From a checkpoint of a small audio captioner: decoder width 256.
Rows from block 5 of the audio encoder of a small audio captioner, named by matrix and row number. Rows with one number within an expert belong to one neuron, the router's apart. Each number is 128 + 24 x the weight over its row's rms, rounded and kept within 0 to 255. All counts start at 0. Numbers have three digits each. After the name is the row's rms in percent of the matrix's.
After each expert's rows are labels from the 100 clips, of 14976, where the router gives the expert most weight on average: "responds to" is what is common among them; "lies over" is the class under the peak. Only what is clearly more common there than usual is listed. The data: synthesized solo parts of chorales (CocoChorales).
# router: router (encoder.blocks.5.mlp.router.weight, 32x128, trained with AdamW), inputs 0-63
# up: expert up (encoder.blocks.5.mlp.up, 32x64x128), inputs 0-63
# down: expert down (encoder.blocks.5.mlp.down, 32x128x64, transposed), outputs 0-63

# expert 30
router.30 102:143121110120178096179083109122124090113120158141076107138170115158128145148122142112134138148114127164111106117113124121104127159144077107137133144119159159158161102111078180147111118118147141
up.0 070:118156136125116144105178144149092111124106187135110152115090121102164138091132120124131124109105120107112154127087117086129123086161132118117129122145109123087116100146187142130151129168136094
down.0 085:143132123142107145110178149090140157136152105118111138124121095122117108103106142117113146113176100156126157127104084180092092167076147151111131144151106121133122129127179143106067143106209134
up.1 121:164142122144142090113134097121149125116111138136105111120104112146155132100148129087124109132126130144123084157089129128128105152159093126153105140164125148107086131140129114155143106175109091
down.1 126:171154136128136131121129147121063110132132079117171127103148129157131129103137099141123196144120110085185124147154135140113117149080125145135156175165138116123123167158126113127161138121178154
up.2 114:099096116154112121170122111136149150126118106131156149166086114098115168118141088104132115121081091158098139121166110158127108126178131153090165095149134144094187136117119144120110106083123171
down.2 104:095141161122135152133128113178121129149122101155138138095186112141151123141115128104127102079113138119157156138100097097104162075115140103157080172105133097129112126125113146193097180139107164
up.3 100:129083140089116147120092143175102147090147143133119116115089112128114115133119137115091112094092120137134150121136115129154091076125140132091171099174121146099131113131181164145106134150150130
down.3 099:099097114152186118128135147107190119167133134099145148162126125156161186105113124110178141120165129134128108122079121105128173086125074127168107119110150124128144137124116113112123134140085104
up.4 115:142099155169145078098130139160118095122108117142112119146197108152112139132128173116119110134139151119121131114115095113110160108141109132138097089133157135135094104114138150104126122128114119
down.4 128:125181091147145127166176097084118093117121151138172127108144146099137133127133114127102149134113117136122092109124142106121136177114115132136160119127169137141109135145150163135178085159181117
responds to: note G5; note G4; violin
lies over: G5; G4

# expert 16
router.16 109:096114143087178131143147109160097124099173120156104150147160149140130134120145130161108149105113108111168143137113127165168178132097100148101108123122128124148120126101121110102130125150154121
up.0 088:141135127143122101131094115125126152137123144113140129139069145097131117164110085087122125136112123103120131105108161156125110142131095071144162119116129084158144149147162154146103133151103131
down.0 084:101105126152141152154148133128120105141111097129130109148146092137136115145151109113131102136126126119180119116183109093134137136141087094149135133110154104129100117110131140128160139104149093
up.1 118:145098156146113115143137159083141140122086122129148069133139129141139166137134163119082134089124157117124097124108159143073141109116140122143156164169140153141154117143091126128081082137107175
down.1 108:126116136135131126117154113139139156109151125120120130130064142122165089096112093121137108132134124122143142101171100064130123096133145131145113120093105110109056122110095103140096101165120097
up.2 100:149120199170133125135121116133126116084142127123104159110098144136097139090152153110096173143094136135130103121128107133116097148132150091112130066103136085102107122118118151148116164128141135
down.2 091:120134151136164121148100089118110075128133180095153132119115133108189130086134137122114118098123144134128146089137150141140113138134116175107088122096162134136153108157136185148139128139053150
up.3 101:115148142148102151095138158147119109161117119092134128137127099142113135116103150109093129103155099123136167116164127106150135146146093088126100144109158178103103074150146161179114143093130111
down.3 093:151130135086149147141112137116141107122122134117157111071135138129186166145164148116138158122116155138139112150097149080182126113088128168120186129116139099140138167115140134129149130115120114
up.4 076:110169108187116122136167103138112130146126112154116058095096118135130181118138117138117151139120138122167163122086104171076149156110176113143102102165140161116106130141130141165132107107121117
down.4 085:126124184119178144141133140116111146116101135117115126135174143146168119133113117108145182151128187144093112122133115078127149108139126135129135126145159163080115141156122136162102159154153130
responds to: note F4; clarinet; note F#3
lies over: F4; F#3

# expert 8
router.8 096:127116059157117110125144188097109098168130127146154146087077097155135138124153143152153111099164132128144132091118132106115170134117140140145099158164184114134125165115132132128108143145097094
up.0 091:128120179160148126113123145155143169144114118161134150134108122118132115162072147187057089140080103089114132118110133137139138104160121165157135129122096141128094153102103139158161111098110126
down.0 097:154182116128119153133158134128087157119140144120106145149151184107116130138107124156114190104086151101114102125160146161099112122156109126133154113136101119097162122146145122126124115108136129
up.1 080:116174185088095094105098114165151134129133125146159107120172111127097169136145130139141097122152115132114131160153123146146057143145102133153142133114089192120162103125131142165150101138148127
down.1 085:105147112133173115119077103181106136111131105179103134121128115121153126108133121114089126114129153169139116134154160186114147107150161144160150084121123118160105106135124136111104180141162100
up.2 115:127109046160133081106108117082164087154128128117132124147149116132154145109112147133104133173149140143132113091091149115110106158146114108141092178123155131098130139111119164159151110122132148
down.2 121:148189164110114134125134129127123145151140119172160117133082112166110147149121076094163122100138145163134179152135099135129130095118139111068130109124110126117121144126128158073130148103098108
up.3 105:149122090129131116122131125133119096142177127109078153147100117101185149147124149128122185153142128087143109130108132118126105170117165132141097148109171167147104125143142108098136133143094090
down.3 097:109028143138140145152119131124152107146164141134127090130121126104148110135148124098127118143179138146111167135122127139156168123130124109136159105137146097145182132101103155128093156129141134
up.4 109:087180133174088131148127117105089122114140121134143150097074145142105100089139128137157121109127143147153158159105097136116154152115138145140135095106166139158108134131117124087142121130119123
down.4 114:141105134158156117139123161147119121127078131118119143157139116139097147112120124140141117109155078133121128114118115116160162145108152131136143122142181128110087136058107083139120093149106144
responds to: note A4; oboe
lies over: A4

# expert 0
router.0 092:137167157132112090095106098173105122102120115147112123115131132140168114157118118145116109118194129153152127115106068149116129161115169091091098112149150131107132165145144108164131152182118129
up.0 096:121125107087145150128112128141140086140122149078129129152109102124102144115143104163152133113138167129123168131110135167145125091152106117167097132135120104137115150129149173130151133139098135
down.0 095:100132132078115088154175146137143119137125104136112150115098106120148156119140136089169122163128130129135126128139177100120080117107112135068164121132103102110123121158135107126114076144170150
up.1 107:114134111134125132105101141122136150154132151097100124133128103119115122152129132149134118129078137142187108132176135103126098134092183138120105188122157102149117116146132112132146104102115145
down.1 102:129109140148122139101106162097101070055104130131153127081115096124102138154129099106138122112117101149157100145114101129118125114158075127106096120129106122121141125189166131113125129132135156
up.2 102:139120129188111113088077138100174127115124142159149150121168169171142117120118155082095125131130085117156099109104118106133151135121142120155128148105107123094141107130126130128100101140136149
down.2 101:130106123126101108134075137136112145107086155056133083162149125137139145080093113108136193123088119102111092125183102139115107137117078122130138140131151142090082160117145130176124141138152132
up.3 102:100111194117114128118126133097098157104123132152099104113148125106104148132118140114095120097128128101097122147102129141147139110137127099119125104198083114163083123154147123141148079140177126
down.3 102:124136096106123140175136151143148102150133122140130146133087141158104150111155141106144136155083106104110160110163120141137142154099105156147169116102122086138145142115100152115119165125064137
up.4 099:157068158109150117120131178088102118154142123164152144098139142167095116100144149137134145156139111144126110139138115128127098111114115117119146080126087112152112115077119113142116135133177142
down.4 103:131141126152109136105156072114109136142125133121127132143127107140135101142148112113136140131117147143129168098101084159097134164137094164148135206117148111115148194081106130109158111124164087
responds to: note D5; flute
lies over: D5

# expert 22
router.22 111:126103087108088154143134107121125156123122118127162120155092079178165157154139139156115135146169104097153129164175093125117101135119146154113148074113122133139144138125139131111142122120142108
up.0 079:158127140108089102090143116132128108121118132123104164191128132132137112156143188093139115123096144136120120112132107168156109105150104123150114090132111139123125100166084141096101101178115154
down.0 087:153110122115137097145132121150158102119121147098099147118132167103115114099129106126150109114151149102125141144113131177145106090157100100111157148172076111111139189102101124138142131118152125
up.1 086:122143100123133102140153113090144090157126160121092147114116117158128106139093112068154106120119128117096152096129155143135153147172167089131097151113128125146126089112063123104097139110111129
down.1 083:080107127135159118169118139172146149113118122118114139151146102154150131133114158159096132115138138140100140123116166183141131121114140103109114124140130119116091120162136117147174158148119123
up.2 093:176133129154147109168116119072126125116134154112104118094068126133145115162128143130118110160117121169107116132152140125108127113141139139122160178144122134100095075100179139110099153146158113
down.2 096:142130122108192097117161148156152116132156070138157133160157125156099176134127112160146111156180116146103147121145134106112162148134125116157160132100100156093109103129144123167113112124103141
up.3 098:102123133118122122093104118155138098146146122120133136092063101152094121131137154118113102160113119161151140124142127144152108200119123138101127149120117117186129082142084129095098180124123134
down.3 094:112148096140138156100137154167121129124092134108126116140116146120139174105101144097111180160141125112161156115107160142113162103119123106126126117112153111114108138154124087110127085123100095
up.4 083:149124162126097110121119132140132140146153141129145169088144117138117117181138164160090089147093134158116191114118108114117107103164101161126103104132126135101099139153133121115137176142113173
down.4 087:170157102110119147066162109168132137096120141090111118174063100116099128121113141113167113082109119149127111134142104103130138098142109146146131138142132129117114124109108102114124140152164151
responds to: note E3; note F3; bassoon; cello
lies over: E3; F3

# expert 25
router.25 098:125118140124105169121124133133142106152127144102145145102105125074084148098117103079144124138119127168100104158168128176169117154180156123121130124114121138096155134105122140144106116046103138
up.0 075:151093120128152098159096127150121143127138155147101089112172130131113174092146168126158185180125120102153130106124086132171125103104096139168138112143120131169133114136146133077129137131152121
down.0 076:084143108138175104121117132110118135110158121077114139155150138116146107190129120180115111107149126075100120156075113105091127137128133109139124136146151127119176135147144110112111110168133127
up.1 080:145150180130141139115127136107124148129158129115100134116157146101129141106135122124149131136126168145121155140146131141144125106104136176153121123121133110184088132083084154091110073119135192
down.1 082:082157139123149061160124131133165113155102148090165141135163091136165099146162109128124131109160113130154090114109110095150110149121141113131117112143106130116173083136128077115149101130110106
up.2 098:085139133133139147163087131164122091130180095104112091134093097110119147133085144116140155153106163167119081116188173133117117088145118121118156118124132140117100116144101101116129095114130163
down.2 099:120132153124134090119136158104155091125126124136111140152165112141117154165145083128117156139140154102148140167117139094061177179130155109126092119166176117142108130132126131150156159136155121
up.3 117:122129137124134133090088161084134139091134142139106147108139132124108110136098146132120126134115210153120127111103178147164133150121131104136075125125128118170091118140121098162128149144137143
down.3 096:084078114153108138133148124092119142151137154141142145130117138145112134104126131112112119109141092177164122105108126153176143106155141152121122091158162161143159125135127130155148114089087130
up.4 097:172115099157127140116126125141110149145134133125135077138117115080147139112122098148090160152117149080131137177137065125106125142118154118134093190175131169124116137133114158095111143154118109
down.4 106:091127164096139135106084135114125152113158130131100126097060135148131101114132135103134130142106143089134131104142116111103134123107123139132110150112139143154167125067139148106075102120117109
responds to: note A3; cello
lies over: A3

# expert 10
router.10 078:109125170107132118122113110088102075128139106076154133094141125111157114149134135109122097118125117156174156131156143137146117135148166136133082128126153141160093090135138111149116129138098120
up.0 092:144131128157163102061140099104134142099119112122127110126124114092107113119155171130162159125138126120159164094111187109164119096131108149135138177153098146133151127147137113093147165148110155
down.0 092:115112136151163130147156146089121105120158170137128165109136171116151127115135139179137145171130153123086120142112100136095123138140129146149157117096132122172132123100109114106146140109101122
up.1 098:106110116149132132162131083176138148175133165120156106145133139128133168109125153125137132124088083125136116138063187109097132155118132128155157100139118099116164133151117133064142168133179175
down.1 088:168144091112113180133100118127091124153119137145161127094088107111184149146125148117090121140144111141146122151076116149083122119118142132145107121139124118123183081117126137156163142108139080
up.2 083:132136164100149137150158119174157145170135126180112106136155106108127140116125118134131106178149109091112112097106128131130111103100104146173171125139106145101127157122106103145107092092120115
down.2 087:130107097145144170145132173139101119128113130127136130126131110142094124122114151140103159147096145163150155123171127112126117133120163110116105160153144143108124136103101138165156175153102147
up.3 096:124141130143141103099104112124106111131120144196097104154115110109141149127121145169082159097120081132117147163123151156148134145123111147149100086147099152164157115136135098137124157140153081
down.3 101:119102156114133132151116152088125128157141144111125174130080121149094130163103110076143142104091077100114102149172138128125089107160123129130106128173132116137179122115133124132125113148111135
up.4 119:139104165107132138142084099067112103099136090140093151115136128093169110143127156104120147129137108116162119132105139111139143127150129102088120148142181145134082140122133156171156132113132144
down.4 114:127127168129141143165099102140132114078137163100170075078168127137144160140138077166178104156128129156142142118154140130126148137147112127148081150150095115128106110100128139092134139105168161
responds to: note F#4; trombone
lies over: F#4

# expert 18
router.18 107:113093164132141121111118159127146155112108156174122169157130117125142149099147088085189109163094137122074109083108144115159152093114126100139145110135106120098150106117126140130126155147165125
up.0 121:136133123144081195132092068160138132098122138128141105149124144113128104115150073114152129137119128118149144125105113110138116104120113113105135159126112137095083124123128114150127120091113120
down.0 112:147167136127121109133128095152121134159147123090140166142132130166159142154104175120116134129120089089129140080117139162070157147090117152134146141171129112139148107113122100131117146091095145
up.1 082:108169151125119119185141143095100156108128140166117156128122161187182150155135157147092130172138152148103108123143157121120188117121103120135117133165152152121103094124156123149096155137112147
down.1 085:183108112101159117127113123168145137144079130155095092128106117132114152133110149152144147128144130137105127120097114100137130179063134105147092166129127128120123134053122159117133131127122151
up.2 105:123091140139136113120134169117139113158145122117074098131129135168135125117103164133104142125104149095106137162105118107126137058094126138099084127153155098168151142129104148112109095122148103
down.2 126:156122136137150150095066114130124122151150135087100146118122170102106096119157158115137142145168134138120131128125151118129143151131185100174156091135157131112125125173166153147158160143098138
up.3 111:150146144142087139123092116139142098150115118123094107134111104129155151114145090100161144126103158147185177120144120106137097145087128126129165118117111138132101147138135136161122115163140092
down.3 103:143106131121142085147114170137128139130158088127111153125143121159131138146107144114124161135126121089150136092170119117080145120133141125108173109180120119140101150063119101114088122130143111
up.4 090:107118161106146140127110124142113146181169154115108108104129113098119159072103129136146130116110138104157129114087145120168148159104126101138083108150137164145109096158177155121116115121094129
down.4 087:149100107128126135132105169199123138161150132142160151131129119092110180179133119136141131149157090136106113116135124122134114097152149093121115121110133122096100125145076114097161155129089170
responds to: note G#4; trombone
lies over: G#4

# expert 23
router.23 097:194116139118084158131132156105129164100120122155142152155112164099092105106142090136109150148095145137104130169094079123172092164158110139092127170109129118097151119136116128134116142100138128
up.0 106:129149132149159148096106127101115134161087137076110110111097106110151122115140157072129147118112141143139126131079163148131117133119178122109150131104098126119120142157111111132141087099109122
down.0 104:123157141134139158175142089120149117131135164152135136101149166158088129137096123102126111144137134119122161125103091130128110137155117188104123146113169061130122091103132085178095124146154159
up.1 103:138185112179124119114133168151121123120111118144110129136106101107127169139144152132088104158130090148152136096083109115104136159111116148107173127129140103132152162111139142138151080132126164
down.1 091:150132127140111170132085128111174093150154099105136133098144143143167117122100124093120105116124170128145164116178167072118155143146151135140155122129142131121103087120133174140114138122117132
up.2 081:106125120151159087133136112099111120170120138087139123137169139151151126158156123143073138109148122133107163096138170091143124167113143078162119174119097109143140123170131105067161140137132118
down.2 080:112101103085091135148122102114105129130108148141123155110141168136151073141104138168142150140085089115120121115126137106069091097142100147163108096130132131136163161162117120102128109140110119
up.3 102:099179086170155106083116165121147157142127113113135128124122081083121126162133144160104125128126128127120161150136114119126127144101123142099126103116105153103170115105138105109125145171087173
down.3 095:133107158152139171157067080117142146143157120108123118097112138160113122122140126113130107138118161112102131129136096105144131127160118148152189145146099088113096165139158116135135155118112124
up.4 121:088183121081127112109148128114132091126108137127176128109160135163085126133156161138124151153133142122137137155122161142103122157138117142120115174127110114162144135094121158150137164143132132
down.4 123:154108077139153150107152143147109114085153134099188102116123130140113135119144140146101145164129144093131103159130158138103092154141099155108092129141137131132133118136148116079126183105099136
responds to: note A#3; tuba; bassoon
lies over: A#3

# expert 31
router.31 079:150158159108155150182126109131098124133116100142147150137118113098111120099101117085117126114107102160122133111140121120191158123078114110113091117118131136127175127135127159144106079109173124
up.0 090:147113154114162149124079122137111094130120118114121129102093136088148153144147097144103156118150117099166109176101183170096107135143101136109124088106088142115098143166124105113141116105104149
down.0 091:133111132118124128093152149140147133150106135129123137126116170138113176121112164142120139103078118168083138119129163123113137117146158093114107132207133087089091142085129114105127143130111126
up.1 102:128110129116124119114143145098093181110165133119148134121142132131144154139151152131132097138106153134140153160120111142125116122137113134107120115113128136129130128154138157140124154143113136
down.1 101:121144105157128100129125077135149122159140151110118151101118120096124152091113122156176131135139093118153105085096174145099144106088152123126125156141120147122091104180109144073187133137159130
up.2 089:115096120122069120139152098136086108067138122147140088126129117097110191147136158152111126107129098125152129127146157153145155126142141117125138123138132139138094086131128080120103109138161145
down.2 085:151090146097122161145134163109096121126099143169084144145110153168115156134113133126148157133164140134123104092138157097117080116161135131125088110107140139113126169104166122118177165124133130
up.3 116:131168130125130094113095131128105090110119131098095123146116116133127138119128101137117133134154125121114177095120127199183127120106094135128128127162152140084107142142109102050128129147138130
down.3 110:106111148146133168150101115159116125130140153120139165142139123153137116110144135130131150155178081110136131093127151155124161128103110093115095122104097132120134144095101102130158153128097087
up.4 101:143167119145158103080121090110132125145130126158146140155153113127102125141100147168086099124126137116085115123103097148201158108105139140103149149123138119158123160106088116124135116113129111
down.4 095:125155158130127130114177174148139143106123173192137125098183117129115123109138166161111125166125134073146105136093148192124120139140102116154158112103097120131101125179142150098139169174121112
responds to: note F5; violin; note D#5; note G5
lies over: F5

# expert 15
router.15 088:154143146168141086132125167151122127123118137185120110138169151164078135125142071134118131121104127126113139089096111142121190104134129079130092119165123146135080113135119126153133153127146139
up.0 093:169144131107116107167137137149078124110130177140147127078097161150150132130113074144136132126138116140108120118136116131098158156134126153114208147108128091132159144104129084154132159105121110
down.0 089:083110099144113130098132133115154131104127145149138132142125121097134116141150134122158095108140117146160104113096193113129116137121078142138065093138158151103142124168082169161110163137106129
up.1 094:117129144144123133096066124116046103123138147104129084158135179122138121165146189155131129142140119159111160131107128153105117120093118147137158203133107124134132133113119106158130136131133109
down.1 096:113087129109081157116098116115133085137162124124122147113123109117105102091122105186165103109159132107171131142101102122157110133163117146103165170100112136107116141141100117111134100134055096
up.2 103:123141122123138134108104140130118108117090096149150141090095179123133143134158108106156154144083137174153111149147163198132156106104133166079101141174103146120118097107128096068111114142114145
down.2 102:187143153112138115103132156144139142110111131158120120102135123119116131122126069139092185085144112106114157103086072144139139116148108123102110075125111134135126132109149143124131101138140167
up.3 107:118139083129074153126131147137111097153118131121107155151141157184158149118164112132154100093137123104142181079112152123131163099132128115110139162113152116095127123105112157122158108121160077
down.3 105:158139133151129098156131142122143133146150108093149146135137111141097114118169129045128121128096138113128128120123113119150103142104097149105147136112162105110146158132114103115097151102117084
up.4 110:171109198142081165152117144108104097129100099134073147116156159107139090156093128114171119112120149135095150137133118118142101115125132097114144138119112132145136123128107126136095158123112134
down.4 104:136115118105146136118115075159142146121099136096132128118062092121172142195120125135129138153132111128164143177090094081107131132109105101119113168123142121118128124113151107131141119097110108
responds to: note D4; clarinet; trombone
lies over: D4

# expert 12
router.12 104:147144117183142092154149122121103159139104112136104137147124176136134131154134099094120153145165104142125081101099114167103144134135144082175075147144131148145106154085081124140131104137151166
up.0 114:142131104133118146126123126086144120168153090151134123171143147176100123122090091139132143141155116173128139133099115147111097142124097111107144140104077136104162137133115195152134073152117164
down.0 114:118166142094179123101127116172127146145122150107133101135112115134148118133128168075137136087145148143133153130143140137138167120154090118088125096089122144101123162115098118106109151125151060
up.1 114:131093112126118133100120113139137083089138135088113152136152122156151163108141104125172165165109069158137099105095131155147077147095099165110125144118142128126163136089112177098125158151148174
down.1 107:153143146163096123096139178114136137137105137111122106081125166081156108133107111115145130088132147145148155123149143131106115123143160110109140151119139130117144122143110147145142182098100107
up.2 113:086100137136091154093139131104099139126134089123146138107101163140165102121109155146131156150138177080152131165131119113131161125129155127136116147096088100115104123125133128185153099135093138
down.2 112:136097111110189133121182124101150156148149141129141098177160127111144147061131141120111162104161118116175133104105150157125116152113128124144126113142117130113177134178120085105153130128178120
up.3 089:153153139153140133126132153118091103145146197160099122156138125139144101129112089126110132089138145102148128115166133142136145133144091119125120113111094170145120088156119119116143170137135142
down.3 085:128079127136106162110147113128122140130096076114139107125110137152103130132153140098134141128113153120147117118185100125112127155134138129136094105180156100106082102148115143135126113141081142
up.4 092:160094139134120136117118124094089137135117114111173134163104108150135137172153151120127157099090099108133161178113106160160105115128125089177097120114116146151086126108085118129125166132151117
down.4 093:127116171131089139139138111174080149145150123143095133135143150120134084132152103174136115150120148149121131139114104090130111108116144138092141150132159163134124123168130108104132090155148085
responds to: tuba; note A3
lies over: silence

# expert 1
router.1 095:105144117109151106094141143105153103160134134135161102115160144128095142137145138159089169131149096120122138102089129137122130155143115093106100132102071150132124151149108118125107081139143128
up.0 087:144115132114178105137101143137126082113131171084155100118103136118138154124108128162088130125128142165116146092126126150167150139078082154127173149167129102140122155132104107160146148149170122
down.0 085:124114106158114122142104123067122159134140130177116105181096135176092110133126141124151109111106155115129091072130109114163160078140115116153151114100122099116124099165124130155137136172145135
up.1 101:166084106143074114139109146131106117088171151149172099125125098131074121112130121118115124132121155136124120156094090123136072110125138134161087122143120146120125070160099126107114165116164183
down.1 103:122169169158127099140149123103097139158147163144159125107075129111160136108125095114122106154157126126121140153167140122142123151078123125121153135110125130152154127139133162156173159127115123
up.2 109:086133132113162165107123126127101112117129121108128140130138131119123149124128162146102120122148082136107158103110171139144174123154122140136144120134107115135173135091103163073098105160095141
down.2 104:113083107124113090118139120106129180142101123145088139129148131150136116142102101132157152130087147149107099108120106149120103122109132090120139092180139117166111136154136096124129099122127135
up.3 081:119127156106121145178143151138163132144115099183140131150108136146180132154121120140140094160129151121105103119105105115107114148140157140175107109086164130127113149112095146150119124090131074
down.3 081:151111106088157125110144138130132119158122134147131143100146103088126143105114129084127138072115100154163109107128152162102146124103128126123153114104151129107111152127126122124114126134125092
up.4 129:123113124108161131075130147089134116139144145157185087139150098128141124114082106100134121111123165112122101106115116116136124138157097117112109134092150106118099120156120153128094176105124120
down.4 122:132106110124115168119172166148161115176127159130113120129113115132115120162111113151092143116150051133161158135139084126134126142114165115144107115131106125059139151136150125125160133155152113
responds to: note C4
lies over: C4

# expert 6
router.6 092:110131116141148099121112132174140136120123140112110141149156116144079149158139145108100137096120076148151164145107158143130119111146146154085117080152122135123134108127099106114162106156130142
up.0 102:098081174138101136145104103141136122134152134121172152118162121132143117133146105105111098097100159149126130117150085167132078123127164110150122098153136164168194101122108139168101115116143133
down.0 114:150098153159103154122153127160103179151114104160116145177116131114134097088123160137117095101091141137199140154038134111124139123141136129153113142154149112134096109132137098163102171119104085
up.1 086:063106136130136094106170142081092133121129106110090135100138088142155155147107108108101125124160140101142104146139102107110132100144139148157084199120085144109155130123092114086165117136169156
down.1 080:152140160162076110083147103131164132077129095132198121136146154107146117073121128094159120126130167141161117115121142132143162105127123119139125113148137153143160125131133147136121110125159147
up.2 089:159142145108150140163171155106126144135139152125156152081113139172144106157126136133136087111191151097146102083140135109142138131119135122092138160101146145108099122107137146145125082159114125
down.2 096:113156096132126128119128140092117146127148131145147127104170132121113150093141133109120122141097095127099133150162131149147121152125132125173157145083111119122145125128124112098118139119117152
up.3 080:123122125166118129123122125127154114131132155183179125170138076128132138073127129127156117118160137128109121108156128147108152078136096142118156112099150113105159129094157186107140113141089095
down.3 084:156106132173134133153127139120125112091143099128128092115148127131151158141139158155104100118113167161169141119116072155158151176146106114156130113124102134131142098134123123099141089124154138
up.4 098:141119142156138138126154097129139070135117124142121143119107126139113149121115159145132162114148141127170128141122069149134132178133103152104224134104135112139122115127167146093132166172119090
down.4 105:124137125105108156082115114163125146096133154102175115119131141175085152100107135129084160137110102128144160091164136126088156130145144135140100181089121143132100148126148145092134154156151141
responds to: note C5; oboe; violin
lies over: C5

# expert 21
router.21 097:124135157103098146137150108135137185166095120100145138164145152127122094078118110144157126161113145098162134147126164124122113119111157139146128144095099132136077096123134097086168143111144103
up.0 094:118082086122141132153146156075140167139100094165139123142134146108108157096112112130135120150138113099120139161124120129131154131076167144129151139128160120139084111147138168098142119133092105
down.0 100:163148113113147152140116108136127134154125107141117147094135125183127140101147122108089123091123141171133182132102095115103117107149107074148106116084112132133143134131083129151110144149116170
up.1 096:137163074111136138129095126164138141107122111136137103075102122132098127080144136125105088132175100078155161153125122131144130158172084144136149123150159118148148098077118121150115147166108060
down.1 092:108129116140130137165133088136090117107115137110148138140139156132137095166122125105124101159087089092130182121135136125130122135162092128120165127188098089137118157144169119087132084152090180
up.2 107:175139122097131124119116096141103112154110148144130101066109136093100120093144095139114123113130098097172138146098156135117146163146147102129122167183124138101125114132175111146141121143124132
down.2 089:139144118123110136100159117091120117161129096117091137165070132081087170126116115116113122123144144120107123125131163124138117155131139167151170071171124126096147122140105122086163153118081134
up.3 125:145149117152162130117099101123177169130106123105132106145104131141146147170103161153129100131105117138114147136162087179125113108130111078165177106123095151141115145178149103137127162136123097
down.3 122:145100132125158122122098148115109129127152120118147161124145114148139116149140115120168128129132126145131153121126117147116119152116160130073162134095078102109084109101135144144156136119117138
up.4 106:163110131133128096131159169138088105131127113133134079139168101106159115107100151111143146111141141189164109155099155111126155099132080098157115151115131146145108130108144127089130175099142123
down.4 107:135140145114100145180119170129142147107114120120160124164143133092087111147167133149146120139159147176120119104113176139155119119113113163130137103083124139101101134178083143158121145107144105
responds to: note G3; bassoon; cello; note A3
lies over: G3

# expert 19
router.19 107:113129115128129179115163107163121126140114108133174118137163131102108123140115122160101138130125085087131163177119132154132132169133090122116164127132125108111103149116155109151128159087077090
up.0 108:160129189146117114141147106106152091138148107125122102094117137094133123122150097144080158123117130111108127109137092139086109123132137179119080101137097118163158111117151149112125087120143128
down.0 108:146173113144122131110111129126123137088112110145143144121139116144102147131170134158177082105158136110115141109114131107132157107094150085133131131132154135143110104140142177138154103107145164
up.1 101:072102121091136146144099117155167118124138143137143165160112137134128156102125130113090093143185081128104135118092081100121089125127128097127139103106125153139109141127127136157084132098108137
down.1 097:149155127128126116162162188091094116112116086087146145108093131127126112163122137116156141105144188156106145124140148138158089141142174109157157183136133105111139138133139110144136128116086147
up.2 086:124133131117135157124105131133108131118125137155113123143103135084198190136174107109145154136153155153164121096155134145123108097120131141139076120176116116140173144156111092130110125148103114
down.2 087:143103133159171100113111132179091094135117140138138132108131148113115115099113133097121109114168107117143075149117141076157130157133082120098168129137140155152096122138146144152147092123111114
up.3 085:142183118121124146121095125167135167107119127153057080138101120157129140113116128120146179158182145183114097134139105129147132125133102116137119107156122117140133155118040152128124123128134136
down.3 087:138133179172131156118171114104164091144108151123115103139120129139127125123145137200135127132139104144134182157078144115179143112102139115180144136106102117128131119169150135103136158117098118
up.4 089:180076132106109128143122163109118126086137161177118137108166160127105159172164138130124136125125103178130131189104122147133134122145097136140092180126140117103117145092114109108168069104121123
down.4 088:100141118087094153119101110155128182091102121126122130141124115133087147134119140166142145135130126147158110135162088124117179130123122127108125118128124152127153159104164177123140093102108176
responds to: note D3; cello; note C#3; bassoon
lies over: D3; C#3